{"train_examples": 42238, "qk_norm": false, "inner_norm": false, "projector_out": 1024, "final_lr_fraction": 0.1}
Rows from block 3 of a small self-supervised image encoder, named by matrix and row number. Rows with one number within an expert belong to one neuron, the router's apart. Each number is 128 + 32 x the weight over its row's rms, rounded and kept within 0 to 255. All counts start at 0. Numbers have three digits each.
Before each expert's rows are labels from the 100 images, of 14848, where the router gives the expert most weight on average: "top examples" is what is common among them. Only what is clearly more common there than usual is listed. The data: capsule endoscopy frames (Kvasir-Capsule).
# router: router (model.blocks.3.mlp.router.weight, 8x128, trained with AdamW), inputs 64-127
# gate: expert gate (model.blocks.3.mlp.gate, 8x128x128), inputs 64-127
# up: expert up (model.blocks.3.mlp.up, 8x128x128), inputs 64-127
# down: expert down (model.blocks.3.mlp.down, 8x128x128, transposed), outputs 64-127

# expert 5
top examples: finding: ileocecal valve
router.5:125159147187105096114173122143157113068180117126082120129164063174123175124166107144167118090123048111119111160105071151163131139149108127108061136163068085186164098070154138175169141115157170
gate.0:085093169033160140101155117154148119228131072120150160161094118123117113113135105101149125171134129130060117116116145120156115115152133098121124095150142164145110135190079084095108101119155167
up.0:123130115102058128113097152146106076132143148073117203157079155120135145143115180115110157105108093117150147151135157135146140116141133137058147150116150137138114121092106133150181095078150100
down.0:145102183051146131117095127135106128150163167146110191154153115120110152118136056077186125116116143129142108127160148146143208129120143129160144106079182174150111136089111110105101188102133111
gate.1:093135148184146161174085114096125119092185115105171118089165162113126156147148090091144116097183153125077128138107138098135120131087157114118217147090154105099096190119157177154132072144174150
up.1:138150122205181137070141166088173079125095124114165104109108119171072133198116153155124139064088149174086127124152153117151155120109085076181148088120083070154127194112171153146159106098129072
down.1:125180116174123113143124194120107155095154118119148109103141112115131113115128088126137139062146107092101069147088096099106200093024132150112142117116131119094103128089170136162191100107071123
gate.2:107160142036159114142121152144077152097112165091159139101131161112142157118140118109126108146135147117094109156117099135163201090146140163111149108019183143156161051105175133143163142131116096
up.2:093098118173107085151160118098128145132091146146142118140147118138108164168151106104098137139092129102190159088106096136125117096103174115098130169154079220125089154103128113138116114149130170
down.2:111163142170147112095138128154119110129078167110142111098155135119089144137133121135084119136114144118178124138122112100158141143108177139123134106127107190202119091141077172160119099147132133
gate.3:143130111165130125110074147139207128154162086154042094103152139106150117166120113130083213094125111116135115124133069045086115096136138118095138129119152153138090095173146132171173135114128058
up.3:129090108178130109097090162122209091126097113100062076120180165190107110184119137104098194093150085130148086149134079067095099133192106143080115126105122178101079119157138149147183122120154067
down.3:151128164084166146140080133107058090150084099141117149136126170111133121140062123052126131107124174105123189070144158150135108157146135123139104133141100136183123155188108136139130129121084134
gate.4:119108115099104135099076158160179177140161162153181156145118119157077157120152104060108114086135095117178093169153164163119108156189115145108114129059109141103139168171083130160152140111162076
up.4:116167152116153087103097167143163109151179166084113128130099141117114087119133163113123118111130149178142107157134134120113109134083178070154190162126120048149070118177179146090139111120105208
down.4:125109093146108083114100154167176119100109138152151112137135127108065120173097109131144098081140134123103146175134108150152106098120081105089220147088113110176143156135144154087154174196125200
gate.5:124066147139018089150122132108180134141126172107039142094123169168130102140129080129147115093114149140131147112118134139056127144155109130171112111174134156148156132136171158113137154085111167
up.5:145117107109094111134162128110151169158153144142053136155124182156143130111155110113126141102105133109167190087141096126063100179176103153219101111171141147117187080161128141092131135083073169
down.5:182139124115219163167123137102069114134132128167082132135145104139127091099163130150142134080109118096043114155116217184095151147051117117142156137104107087159125099109100112124103173181189138
gate.6:126141110104126113144177205135141119123108127127150136145098163094153127057105136142077138126110155117104062120120110083120077112131144151142137081125201105141161136118089189120189093163169132
up.6:158110080142166202097051072142179144104174138104157129073115129079147141178111110090193072133100122093160185133133134193162128154121044136130070126115159131146101083152146123115092188149111080
down.6:077115052123202108153118129091174118078112112136163123146189134172156077089102190146200145123099193103142131135171102149153089126129069163106110156185178117111088162125111121103175175169102135
gate.7:184133161149103149119136158126071130127088134152158116083168111189097117113091132112126141094135123135123207118119088103070128170090133093134097133172149158144110142132202127133179137093104114
up.7:158120104158105132133140175120132177109100151106170169117129105187121144128113104103198190091095167122164166071133079097079137151101144101135113096197164129199102116160169145141123140118076110
down.7:097131118055176188165120096074111120114180113106163111104148117115138123154093075056161144144187114150108075158118140158134145125094116148119135085093131070149132091152181114053143170111135120
gate.8:126102168101171146116142088070154114133118151137140135093137182145131145121114121152098154168103100154076117119180089172169143227137090129107151207107079161139109148122136107142160152160139090
up.8:132137109132145075144130161191103145139172123126113112166108073099128120153117161069144093096183198141171166138076190077094107092146150105162117057148155108106097117138128075115093118149154163
down.8:098130113130196173083170078155144166137181155139093123101113122117202118156106149105166114139074137172177140154125133136176153177155059103187093125101068126138166142085115107146148122095171087

# expert 6
top examples: finding: blood fresh
router.6:162136084111113098096128104104178114129086107102171112138100121159134118082135074099147087148185083106151184067146120154106118156096189121145122129127157119114126169150074094177105113107183077
gate.0:139106065140147194144133104117077088105163105172157162162190121146093105102132076134141173169103164112070107126140170128067080103146176119161108142120074144099151158134073098114155154126125117
up.0:139103190122179102089173122122130139103208153076124105144142112104141147117021143199107134098145107141151172086128102154146126095070055135128116164113144109120042171117131120160137117123181152
down.0:126111127134146104154153123168145133141145091178105120162141085158118154123080179180129168120130089118170109129095129134151146144085102119103141106128116120145066163124076108179144113115156139
gate.1:142118193048142080080114125106123155084170148153124085128124128121140104149150124184089078124171086081146100200136165139180109173119123162121152101132122065091148110084141131078165135128145164
up.1:115099124199158170119134131177141142120119100060141147123098148189098101137093145134167165148117164165125126091104091119138123101099138068133069164129145176174134152142120110190136089145134148
down.1:153049135139123109115136106124141122105164099131125100162204124164160199113117125091175140134171128114165164137164111116135199149128102118095155069155049130109138121123105144108113158118137065
gate.2:090158051133131116078144147112195061126076117175160142177142187190123127101177122172103183121134091167134122093199120157110110131120171139075128120186125170125081143090165120173105120116077078
up.2:165102226134115133187105127137087203112173146085101127070126065059128142145114140086133078120103170111109130168054127107147152132142100131171129139067145089148161121189108132074146141128160156
down.2:131148082091148131176148130137098137077146102152144227110091171148139080135182109163122149154174094116137150109109177185124089111126104097129126132118171118110153203125121119150135107138113071
gate.3:141101130161133110124131121103137099177127164116129134122123150134118133079094128117107080114172112067181189119114139153154133161143082129182099131061074139197179193168116109142131151169133140
up.3:151097176159154104116135134096115103155130159142127124110128158133111127057114130116110070127134131074163171107135115154147126162139100140204114141074077119175187151142100107146127161162133181
down.3:137093167128106149123141078130159091116074105086160156131103104131143129170125134130101107110101128131090191091126177109112150134110160203112094198118150159114107097121158106137107212183106098
gate.4:098136152091174142141160082133122140096176145106150140104146149142072157146166113144092158065136132190127117148139092090103107184138193196126114141065169101086093117060147088106157134107123128
up.4:097131140081177145108143090135159169135116204111110143135181169144118177154111135151052116090134081128111167120140134117150109134151149159133143164101111092104154179109155078117193146119138151
down.4:146135096119133077108124153134117139087210113157198097121110059109133140110186134143171176128137097157172151178134128080113141101156130147166110063111111089102156096124100167159107046114108126
gate.5:117146126125198100130100147093109137158162106121068079106073152099130180173148206118084155110112125045186137162069075126162113121144167154083095066121097143080141183091152114107156091145131127
up.5:179042103149114149160063131090115144170147077159157128146126147118135114128133194106091113129113054181179095136117151095132098150133187104113153102159122133082145130135155159151140062152190186
down.5:137164170127087129075135121126061122122121167122126145076215091078100102141092091081161049116138104155141146141155158097196148133062143125106091140137148107150112178149131148099155182129131116
gate.6:123083168134148106085159150163120120096143091147090176168084167128164144148133184125083098137160134150151157128117126141120100085025160121110097113164130130192079141125144145145065135094066108
up.6:188134139122101143189096135128100103102141168117137051093143123165076122144139099141157164153087132064153137142116064146157156206163134150124138172131119147101169085118154149138117098144183109
down.6:158164148136157123095124121150090118168148178100141070109119143122095128115083173130167163143078109126063144145093133173183087213167085139126146109105076106147177141085177115158114133155095191
gate.7:206182090112168099160129102118098112119131090173138155131170196105081112156117119167118139145086134156077073182158131143079110115108133163151170156166151140148092111070172123087148113139119117
up.7:110174145147142103142173151179106128107140136135191115093126109138180084149114091142127102099043116135129157171144113092153132126157065074157120113119139119101170128071154118126105200195121074
down.7:130137092188127077148116071091135071091118098115103108126179160108094104139139136144138075161126114140136132176187158123087081173100096176140192134111122124107142110109165089108124087112129124
gate.8:128131135142079152099182103135122176185114110096136114111176153168101156125100159101127151157179170081132054158098100080156118080182160087100133088131160138050154117125097082152129156171161138
up.8:109128136121130133107131098160135152171105178078142114135179134170123141079151177142120110155162128050135060149119113059137122085189158098060123096150160120011158075128123072117123137137139133
down.8:120175167111140134117084108142101046160060115143151140142123127108149161074165185137113191145177131138078134153098129153138174129200181115117156121130100140192111112128108106114155170152143049

# expert 7
top examples: finding: angiectasia
router.7:169108118146110158155071153193141142166073096117139157124159130115200109162084121126070170098072164100116147132098173159110157161070129119170164097108159131087147115120129130122108111085102113
gate.0:077196134126125064153132122115095132180134160102106142157166111122143151141149157132116141184107128147133178134116130191143120161093110122103075100108119114132172104132109137151086104134116144
up.0:129146150130120150124110165201125163136138144116140121147159095125136134041142111163171111163120186114091144135117175149095093115090111068131101127162132158123124155170113106168190148110185132
down.0:165110093137145146097129106136116089137113136109117101163115096113109151102215158181124113162122181128077106141099184114135153166143066145124097129156107128170167158140150045199140182129101124
gate.1:110113131116086097098128184186119139168138150139149092157130166168135051106079067119116105095176117064140053095122148127096111124122123150106179082168111101118090146164189178092118138103162151
up.1:163143085100157165111102103146100087104116170154126131156144152109160166102147163124156098119092120112152203166121124116147139108178146147074050177056110109109164141110084087127085158136069117
down.1:142140178102113134151157147091104076156188075128211133160125122093134202148146101127128105124102108144142129095069057094144121150100092166164125127082136117097154087174150135148162099103118102
gate.2:155165157116105082064131094127112149102133089141184163151127176213142104137085116119080145098154135111147140150103147128061141113132158080121105139074162143071072156152104134203138104127123144
up.2:125101101193115098144078124143152107107108150109119104097182122047105189144146114178138081166102129162133151119098109140206050180123086093081138117167154100163181123173101111153175078131125105
down.2:128086142173089162113155156159143186088079215130094165075135123164122110164151121164146095102135136104191151156162138115109096123159157108172109122174109058091151158093133126090143168131139117
gate.3:151151097114130138110097133019112169127149180126145162164193116114196129190106166093180122158190179082136118123093102101105094172170117120119083082099103141052139150153138130107177131123119193
up.3:046192121113149112154070088201077102106198167110146137116098110107165107072098076123113115094147086145134149204128177108165124129119115138108121092221115128124156109117137171120143129142184087
down.3:074152116104124125135110078155145069068171227168097167152073134157136113105088164146096094123165110094102141173173199153151134089149092095147114131197124157112120078161121150128097145144144120
gate.4:103144145114119157143131135107110159072109106121192110122157050161050159135127113158075140166156144149180203118167099140149104150146094140104115073130057119120150060138143082115116105125082113
up.4:150117100156095075126120111095158130147081150156176136099173123128067175083144168116101177146195124124177058089112169152085132156093162084134178174124157107126135149126158112146123204180106136
down.4:162110152094167156145131200160099123162100107045134157160147092107062145176118139135134115139148094129096125176149101106133177092135132087118171103156168168078165079115127093103089140074164115
gate.5:104132108075133139122121185145149128117141103123092106100135152086191143127053150107128167089144131184063150106168138132138122131230152153160118126139131093119102089146155144156168120144196109
up.5:085116103068183105138143116156133136088095158158074118127131162095190130129051159101118185119160104181074145109162123134173131174185130099135143111106114130139136119140108116147150103121202120
down.5:129124113154122173092147107089140136110175094120110122132115135109177138068073187135168168148169119140133068163178127124093120119072178160172150117127112152129097137115057150124162164148143139
gate.6:147118122147109142111184124140120116163143152140100141185211091128085083156138128053064109152146146087154141124091098089162154116129110097100102085186183096098136090186115117185153142095151099
up.6:171116093165129130108112107148174104125082082102117113105095155112098167105127089138109091066118112161086152165135124166085124126095154153128125143101088194119097202131201120108107052109116141
down.6:109131137064107137112121142145108135086155107145152171200148132089107119124100136101092074122104124157165141153109056114088155166125122171135184127102129173112122076205073116130119127129118040
gate.7:140173123083174110107063101185138116167072130145169074146171078141132192148195132141135071097103074197116139154147099140115088176195156171126103127179152146106104076117169163109153130091129130
up.7:091131153155071135140147134110087139144171149079054172111132162111140087138113122081089145133166159116079157131122104138085100128145089127126136140157162193057147162124097063130068161137126129
down.7:135133122123148099080169109161086118156137203159130122118113112103133073124132084143113166074044153096148175118141195121115057140142075093108167069096108165111154172176175124108164062129182135
gate.8:140154084109166177085137140104161142096151149188090077112128105161195159124138113194157172172086098111115088153102133108121106162110126110156097174099163161105133177148121130143221106132098107
up.8:067119133142156090128149141187104084135164109145184126176081150167090118169090123053084079113171133165169148104155114170125128165188116126117132147086110119173110164124118169129098166089127150
down.8:102094102096127080141136153155112088053116131118062066148130153173162098115164127157160057077159117125152112106158094126133158125130123094204128142095151112133145176139157174123145136161122138