{
  "method": "vicreg",
  "bias": "qkv",
  "qk_norm": false,
  "parallel_block": false,
  "moe_every": 2,
  "projector_out": 1024,
  "optimizer": "muon",
  "muon_scale": "match_rms_adamw",
  "lr": 0.005,
  "weight_decay": 0.06,
  "adamw_weight_decay_other_params": 0
}
Rows from block 7 of a small self-supervised image encoder, named by matrix and row number. Rows with one number within an expert belong to one neuron, the router's apart. Each number is 128 + 32 x the weight over its row's rms, rounded and kept within 0 to 255. All counts start at 0.
Before each expert's rows are labels from the 100 images, of 14848, where the router gives the expert most weight on average: "patch colour" is the nearest of a few named colours to the mean colour under the peak. Only what is clearly more common there than usual is listed. The data: capsule endoscopy frames (Kvasir-Capsule). In brackets: how many of the 100, against the usual share in percent.
# router: router (model.blocks.7.mlp.router.weight, 8x256, trained with AdamW), inputs 128-255
# gate: expert gate (model.blocks.7.mlp.gate, 8x256x256), inputs 128-255
# up: expert up (model.blocks.7.mlp.up, 8x256x256), inputs 128-255
# down: expert down (model.blocks.7.mlp.down, 8x256x256, transposed), outputs 128-255

# expert 0
patch colour: orange (29 vs 11.9)
router.0 [149 158 128 123 212 140 135 106  83 110 111 104 104 157 107 152  97 142  74 163 155 146 119 122 141  77 162 120  85 155 178 132 139 131 117 189  79 124 103 116 134 109 130 127 100 150 113 192 116 178 152  79 155 123 153 151  92 109 165  90 114 145 136 112  97 107  91 156 134 195 128 103  93 124 140 158 122 119 119 178 100 165 145 137 147 155 126 110 166 110  98 157 130 195  95 138 131 113 110 151  90 106 131 149 146  79 150  96 147  86 103 122 147  82 169 193 113 133 135 185 173  97 168 211 137 148  99  92]
gate.16 [171 166 147 135 167  45 106 121  78 156 121 149 141 104 110 183 131 136  95 205 155 160 114  93 125 160 119  54 165 107 176 154  75 129 147 119  87 107  55 117 133 190  74  99 154 130 140 183  92 140 126 112 128 132 124 145 135 156 178 121 154 112 144  55 129 175  63 108 107 152 138 136 115 135 119 111 109  79 196 158 101 136 100 121  90 169  71 113  91 147 136 143 132 132  79 200  97  93 122 125 102 164 136  77 138 136 130 145 106 126 110  96 138 160 105 149 138 168  98 114 180 139 107 138 120 166 150 120]
up.16 [161 131 174 171 189  59 136  94 135 126  97 152 124 136 104 183 100 163 101 179 145 121 124 103 160 156 111  75 124 126 157 189  92  94 152 145 137  81  59  93 162 180 103  76  99 150 130 161 109  91  73 177 106  93 152 140 145 153 158  79 154 105 201 130 192 142 106  89  92 142 144 101 128 170 137 127 117 116 144 137 103 112 106 137 108 155 125 131  96 113  98 153 132 158 100 187  95  60  94 124 128 161  95 132 123 117 141 132 111  77 146  59 151 120  77 161 106 150  66 169 142 188 149 125 118 176 136 105]
down.16 [119 162 104 139 111 150 100 118 152  98 115 168 217 166 169 114 142  97 149 154 125 150 121 118 117  82 120 167 141  98 104 194  69 140 169 177  90 125 135 106 180 109 195 116 161 163  80 139  89 190 101 144  58 103  93 124 125  95 104 142 148 135  84 136 162  86 135 150 149 158 160 170 129 120 107 118 127 120 137 130 135 120 140 136  80  65 151 190 111  81 183 128 150 108 109 149 119 138 202 152 106 122 126 173 154 162  83 104 153 169 110 134 133  87  72 115  80 153 120 135 112  55 129 174 128  89  96 167]
gate.17 [127  80 185 124 145 140 145 118 120 162 148  58 144  90  99 134 160 180  80 134 106 173  87 109  85  99 125 161 190 113 123 176 139 131 171 134 117  77 127 177 104 149 159 211  61 141 177 141  85 133 145 100 102 178  81  95 169  61 106 115 118 116 114 154 120 169 143 182 114 119 110 175  97 138 155 141 117 182  93 125 153 158 151 178 165 131 100 126 111 113 113 125 174 130  98 113 109 100 122 152 155  68 140  97 170 109 138 113 114 153 143 134 174 161  99  67  82 109 145 142 127  81 156 165  94 199 137 168]
up.17 [142 122 158 132 166 149  96 150 146 123 151 125  80  86 116 117 146  94 155 113 119 157 109 117 110 149 119 172 114  69 156 163 137 126 161 114  68 104 180  82 126 190 185 167 138  95 113 179 164 212  81 108  98 126 108  94 118 181  79 133  53 140 120 177 148 135 100 119 142 159  87 118 121 156 128 141 112 131 123  83 129 171 121 124 132 153  61  95 150  77 138 142 120 156 118 125  99 163  84  67 150 111 152 122 148 158  73 140 104 148 179 131 169 113  97  88 119 165 154 119 144 142 119  92  85 216 126 168]
down.17 [115 135 120 175 114 165 114 168 126 154 132  88 137  79 172  47 126 128 182 195 151 106 112 172 135  60 149 154 144  96 115 174 208 157 126  98  80 123 149 132  97 145 124 136 117 122 154 182 152 128 143 155 124 127 176 150 169 128 120 106 136 111 141 180 179 164 158 122 144  96  96  95 123 100 181 143 131 145  87 109 112 101 127 146 116 182 161 103  95 126 208 123 176 202 165 148 130 144  96  83 128 110 186 140 111 139 159 164 112 129 200 150 122 116 158 141 141 149 107 120 101 121 139 135 167  96 136 161]

# expert 1
patch colour: grey (43 vs 7.6)
router.1 [165 122 129 131 167  96 186 143 146 146  74 157 174  97 149 106 107 168 180  79 109 132 115 102 105 121 145 145  80  89 118 151 124 205 150 140 148 123 169 180 150 188 147 154  93  81 117  63  96 172 118 115 127  87 187  93 117  97 167  48 131  90 102 103 165 125 114  98  68 139  75 140 108 127 103 110 122 104 136 153  67  87  99 100 107  81 145 174 104 136 118 160 172 134 129 124 134 109 147 105 108  55 129 121 149 107  55 175  89 122 149 128 162 181 137 183 104 104 161 157 104 199 113 115 107 147 100 127]
gate.16 [142 111 139 130 126 158 107  64 144 171 146 108  71  91 122 149 138 175 180 153 122  81 130 168 122 125 139 175  86 113 173 180 170 171 126 127 116 158 132 106 114  99  97 140 111  65 142 143 130  97  96 130 173 110 154 104  93 103 130 131 144 122 141 103 151 122 152 161 147 111  86  92 164 115 161 116 155 168  90 137 100 146 170 130 162 129 141 106  76  95 119  38 124  57 108  97 159 137  96 160 123 177  98 132 145 113  95 177 145 207  98 144 183 155  92  98 107 144 162 168 114 120  96 132 181 136 141 133]
up.16 [100 141  93 137 109 113 110  72 147 193 131 105  88  40 109 128 103 199 171 153 145 101 146 172 104 139  91 135  70  97 144 147 145 170  83 120 133 200 120 126 151 103 108 142 122  84 105 147 106 101 131  92 164  49 136 142 121 137 160 114  88 166 121 120 147 125 157 174 155 113  85  91 172 119 158  97 153 151  98 102  86 116 172 163 135 149 124 125  97 122 129  84 132  90 132 147 124 153  63 163 115 170  83 134 141 138  91 125 156 173  82  59 197 104 103 114 114 122 107 151  99 165 112 143 166 106 154 112]
down.16 [107 151 104 148  78 142 164 117  52 153 154 135 148 145 119 103 105  97 116 120  72 107 161  99 161 175 161 110 123 123 129  60 117 179 109 100 204 109 107 106 136 160 174 111 143 122 130 110 162 146  90 119  72 143 101  83 105  87 157 147 145 139  96 101  92  37 133 183  90 119 131 122 157 144 107 118 132 109 124 136 143  94 142 115 149  80 117 109 136 125 115 137 128 137 153 129 144 125  58  93 115 115 154 110 152 166 199 173 130 151 123 115 104 163 136 153 161 101 140 190 157  81 147 209 122 116 179 147]
gate.17 [170  83  61 125 234 151 137 122 146  89 123 126 114 152 157 121  62  99  84 101 105 143 110 173 169 172  46 133 118 132 123 118 175 139 170 175 173 155 120 117  68 130  97 103 105 120 138 148 163 138 155  50  96  92 146 128 171 124 141 133 120 154 118  90 154 155 106 175 178 139 125 114 170 124 138 121 168 104 124 120 114  71 128 101 154 139 180  99 131 119 162 121 117  93 141 168 105  94 148  98  96 108 142 140 146 143 156 148 104 101 107 125 175 120 143 134 120 151 132 114 140 155 114  99 143 165  25 153]
up.17 [137  74  65 160 210 153 162 118 179 119  96 116 111 154 113 107 105 133 124  95  94 176 135 120 172 129 103 142 135  87 138 120 169 105 205 141 144 122 161 105 147 151 169 163 111 130 148  81 155  91 128  86  90 102 146  80 142 118 128 170 149  91 150  97 137 175  94 119 183 115  98  99 134 162 106 139 183 113 138  73 115  86 146  98  85  72 239 113 122 186 167 110  81 151  91 175  85  57 113 126  95 166 195 129 134 165 160 147 159  86 102 139 164 144 105 138  45 127 122 191 174 102 106 145 104 150 104 175]
down.17 [166 111 116  83 133 118 123 135  69  95 160 134 148 145 115  86  83 128 140 118 180 129 197 114 138 134 152  81 139 130 195 145 147 139 118  62 107 113 197 122 112 178 106 158  82  80  99  99 140 176 142 182 165  50 139 103 100 113 149 159 189 103  58 168 135  69 120 103 142 134 171 103 136 125 185 147 146 124 114  85 129 157 159 108 207  62 132 186 165 122 110  78 198 136 106 176 153 145 113 132 153 115 124 105 139  77 130 109 135 141 104 225 113 115 103  86 144 124 143  94 106 140 123 133 149 114 155 141]

# expert 6
patch colour: orange (56 vs 11.9)
router.6 [123 151 100  64 114 151 133  98 170  97 129 178  80 136 124  82 126 135 133 100  69 147 118 156  96  99 198 102 125  91 201 154  95 100 117 128 156  98  89  89 159 154 121  94 117 105  79 165  99 153 152 107 114 124 154 151 131 158  86 119 109 130 147 149 116 158 108  55 151  98 143 122 165  66  89  80  79 126  49 162 142 137 113 139 123  51 122 130  83 131 139  98  56  84 152 158 132 206 140 161 122 118 154 182 111 133  78 132 114 147 157 157 111 147 113 175 101 155  78 123 136 177 136 112 145 137 145  92]
gate.16 [141 152 108 119 116 157 132  88 103 136 158 121 117 130  80 130 157 148 164 138 118 110 168 125 134 134 141 122 167 228 106 156 117 121 115 150 128 140 157 102 104  40  95 151 192 180 126 106 165 148 119 118 155 118  90 118 167 106 126  89 200 163 123 134 132  67 166 108 130 153 119 104 221 113 108 139 100 145 181 172 104 137 115 145 116  93 178 146 115 151 128  68 139 139 139 133  97 144 157 205 134 115 114  84  87 102  93 163  91 190 172 136 143  79 115 146 122  75  25 121 134 176 114  97 164 110  89 137]
up.16 [122 129 136 159 150  92 134 156 149 107  57 137 137 123 161 160 133  96  87 120 138 128  88 109 118  83 111 141  86  37 145  86 172 116 153 122 132 128  91 141 148 221 145 101  77  98 141 165 126  88 146 145  60 157 115 137  63 134 160 175  60  97 123 129 104 177  88 148 142 111 145 158  41 146 147 104 185  95 108  91 152 140 145 106 149 142  86  93 113 107 140 146 157 103  87 118 139 121 102  54 132 152 136 169 171 158 188  86 151  99 125 105 140 179 111 110 133 193 229 123 144  95 144 158  90  83 167  97]
down.16 [108 203 100 156 159 133  91 144 104 140 149 186  84 107 148 151 138 122  91 154 122  83 206 125 151 130 140 134 109 160 132 107 160  71 107  88 150 132 179 146 124 102  65 169 131 117  99 131  82 110  97 148 106 141 147 124 149 155 103 180 191 168 139  32  92 118  69 144 174 141 103 118 156  94 142  98 105 113 116 133 145 189 122 107 100 155 160 139 109 130 137 116 118 163 121 144 114 141 121 122  69 143  98 164 115 155 110  89 126 144 179 117 118 102  97 143  85  87 174 140 109 116 127 153 108 112 149 171]
gate.17 [137 131 117 132 161 102 161 106 115 100  42 174  88 127  94 151 149 119 160 120 149 106 115  94  99 117 182 156 133 116 131 145 163 109 135 108 141 143 144 136  98 133 139 131 207 144 151 171 113 139 161 103 174  95 158 117 150 115 125 125 134  92 184 157  75 120  60 145 136 110 112 176 120  89  85 115 157 116 112 136  96 130 134 128  97 111 165 165 107 137 118 137  99  86 163  96 164 105 114 129 114 126 124 113 144 187 146 131  87  90 133 148  35 110  84 116 204 202 148 168 123 138 141 168 159 142  46  94]
up.17 [125 128 110 122 122 102 112 159 157  87  49 156 168 140  82 153 194  96 172 143 122 145 160  99 182 143 176 144 134 104 115 105 138  90 161 151  83 131 154 140 146 115 154 108 121 130 138 120 101 152 138  97 153 148  95 117 116 131  81 128 117 116 114 138 110 119 109 112 129 116 118 178  78  87 126  78 162  83 109 147  95 164 140 169  61  65 137 130 138  97 151 146 114  98 141 189 141 107 115  83 126 141 111 128 186 173 129 120  96 117 157 169  60 175 110 103 186 112 200 141 132 148  97 154 124 158 118 119]
down.17 [144 180 128 129  89 132 157 119 203 174 232 101  71 169 133  80  59  86 140 156 148 143 118 101 109 139  84 159 102  77 145 127 130 137  67 113 132 133 108  48 141 151 130 149 132 141 174 121 121 150 138  85  81 134 154  97 169 114 100 155 167 125  67 160 147 207 190 156  91 148  50 123 100 120 157 150 143 159 112 163  98 109 112  89 171 120  98 145 138 137 168  81  97 151 119 166 143 172 136  50 104 122 111 140  73  93  92 194 132 122 113 108 179 166 177 116 137 104 170 117 113  46  82 117 146 150  72 113]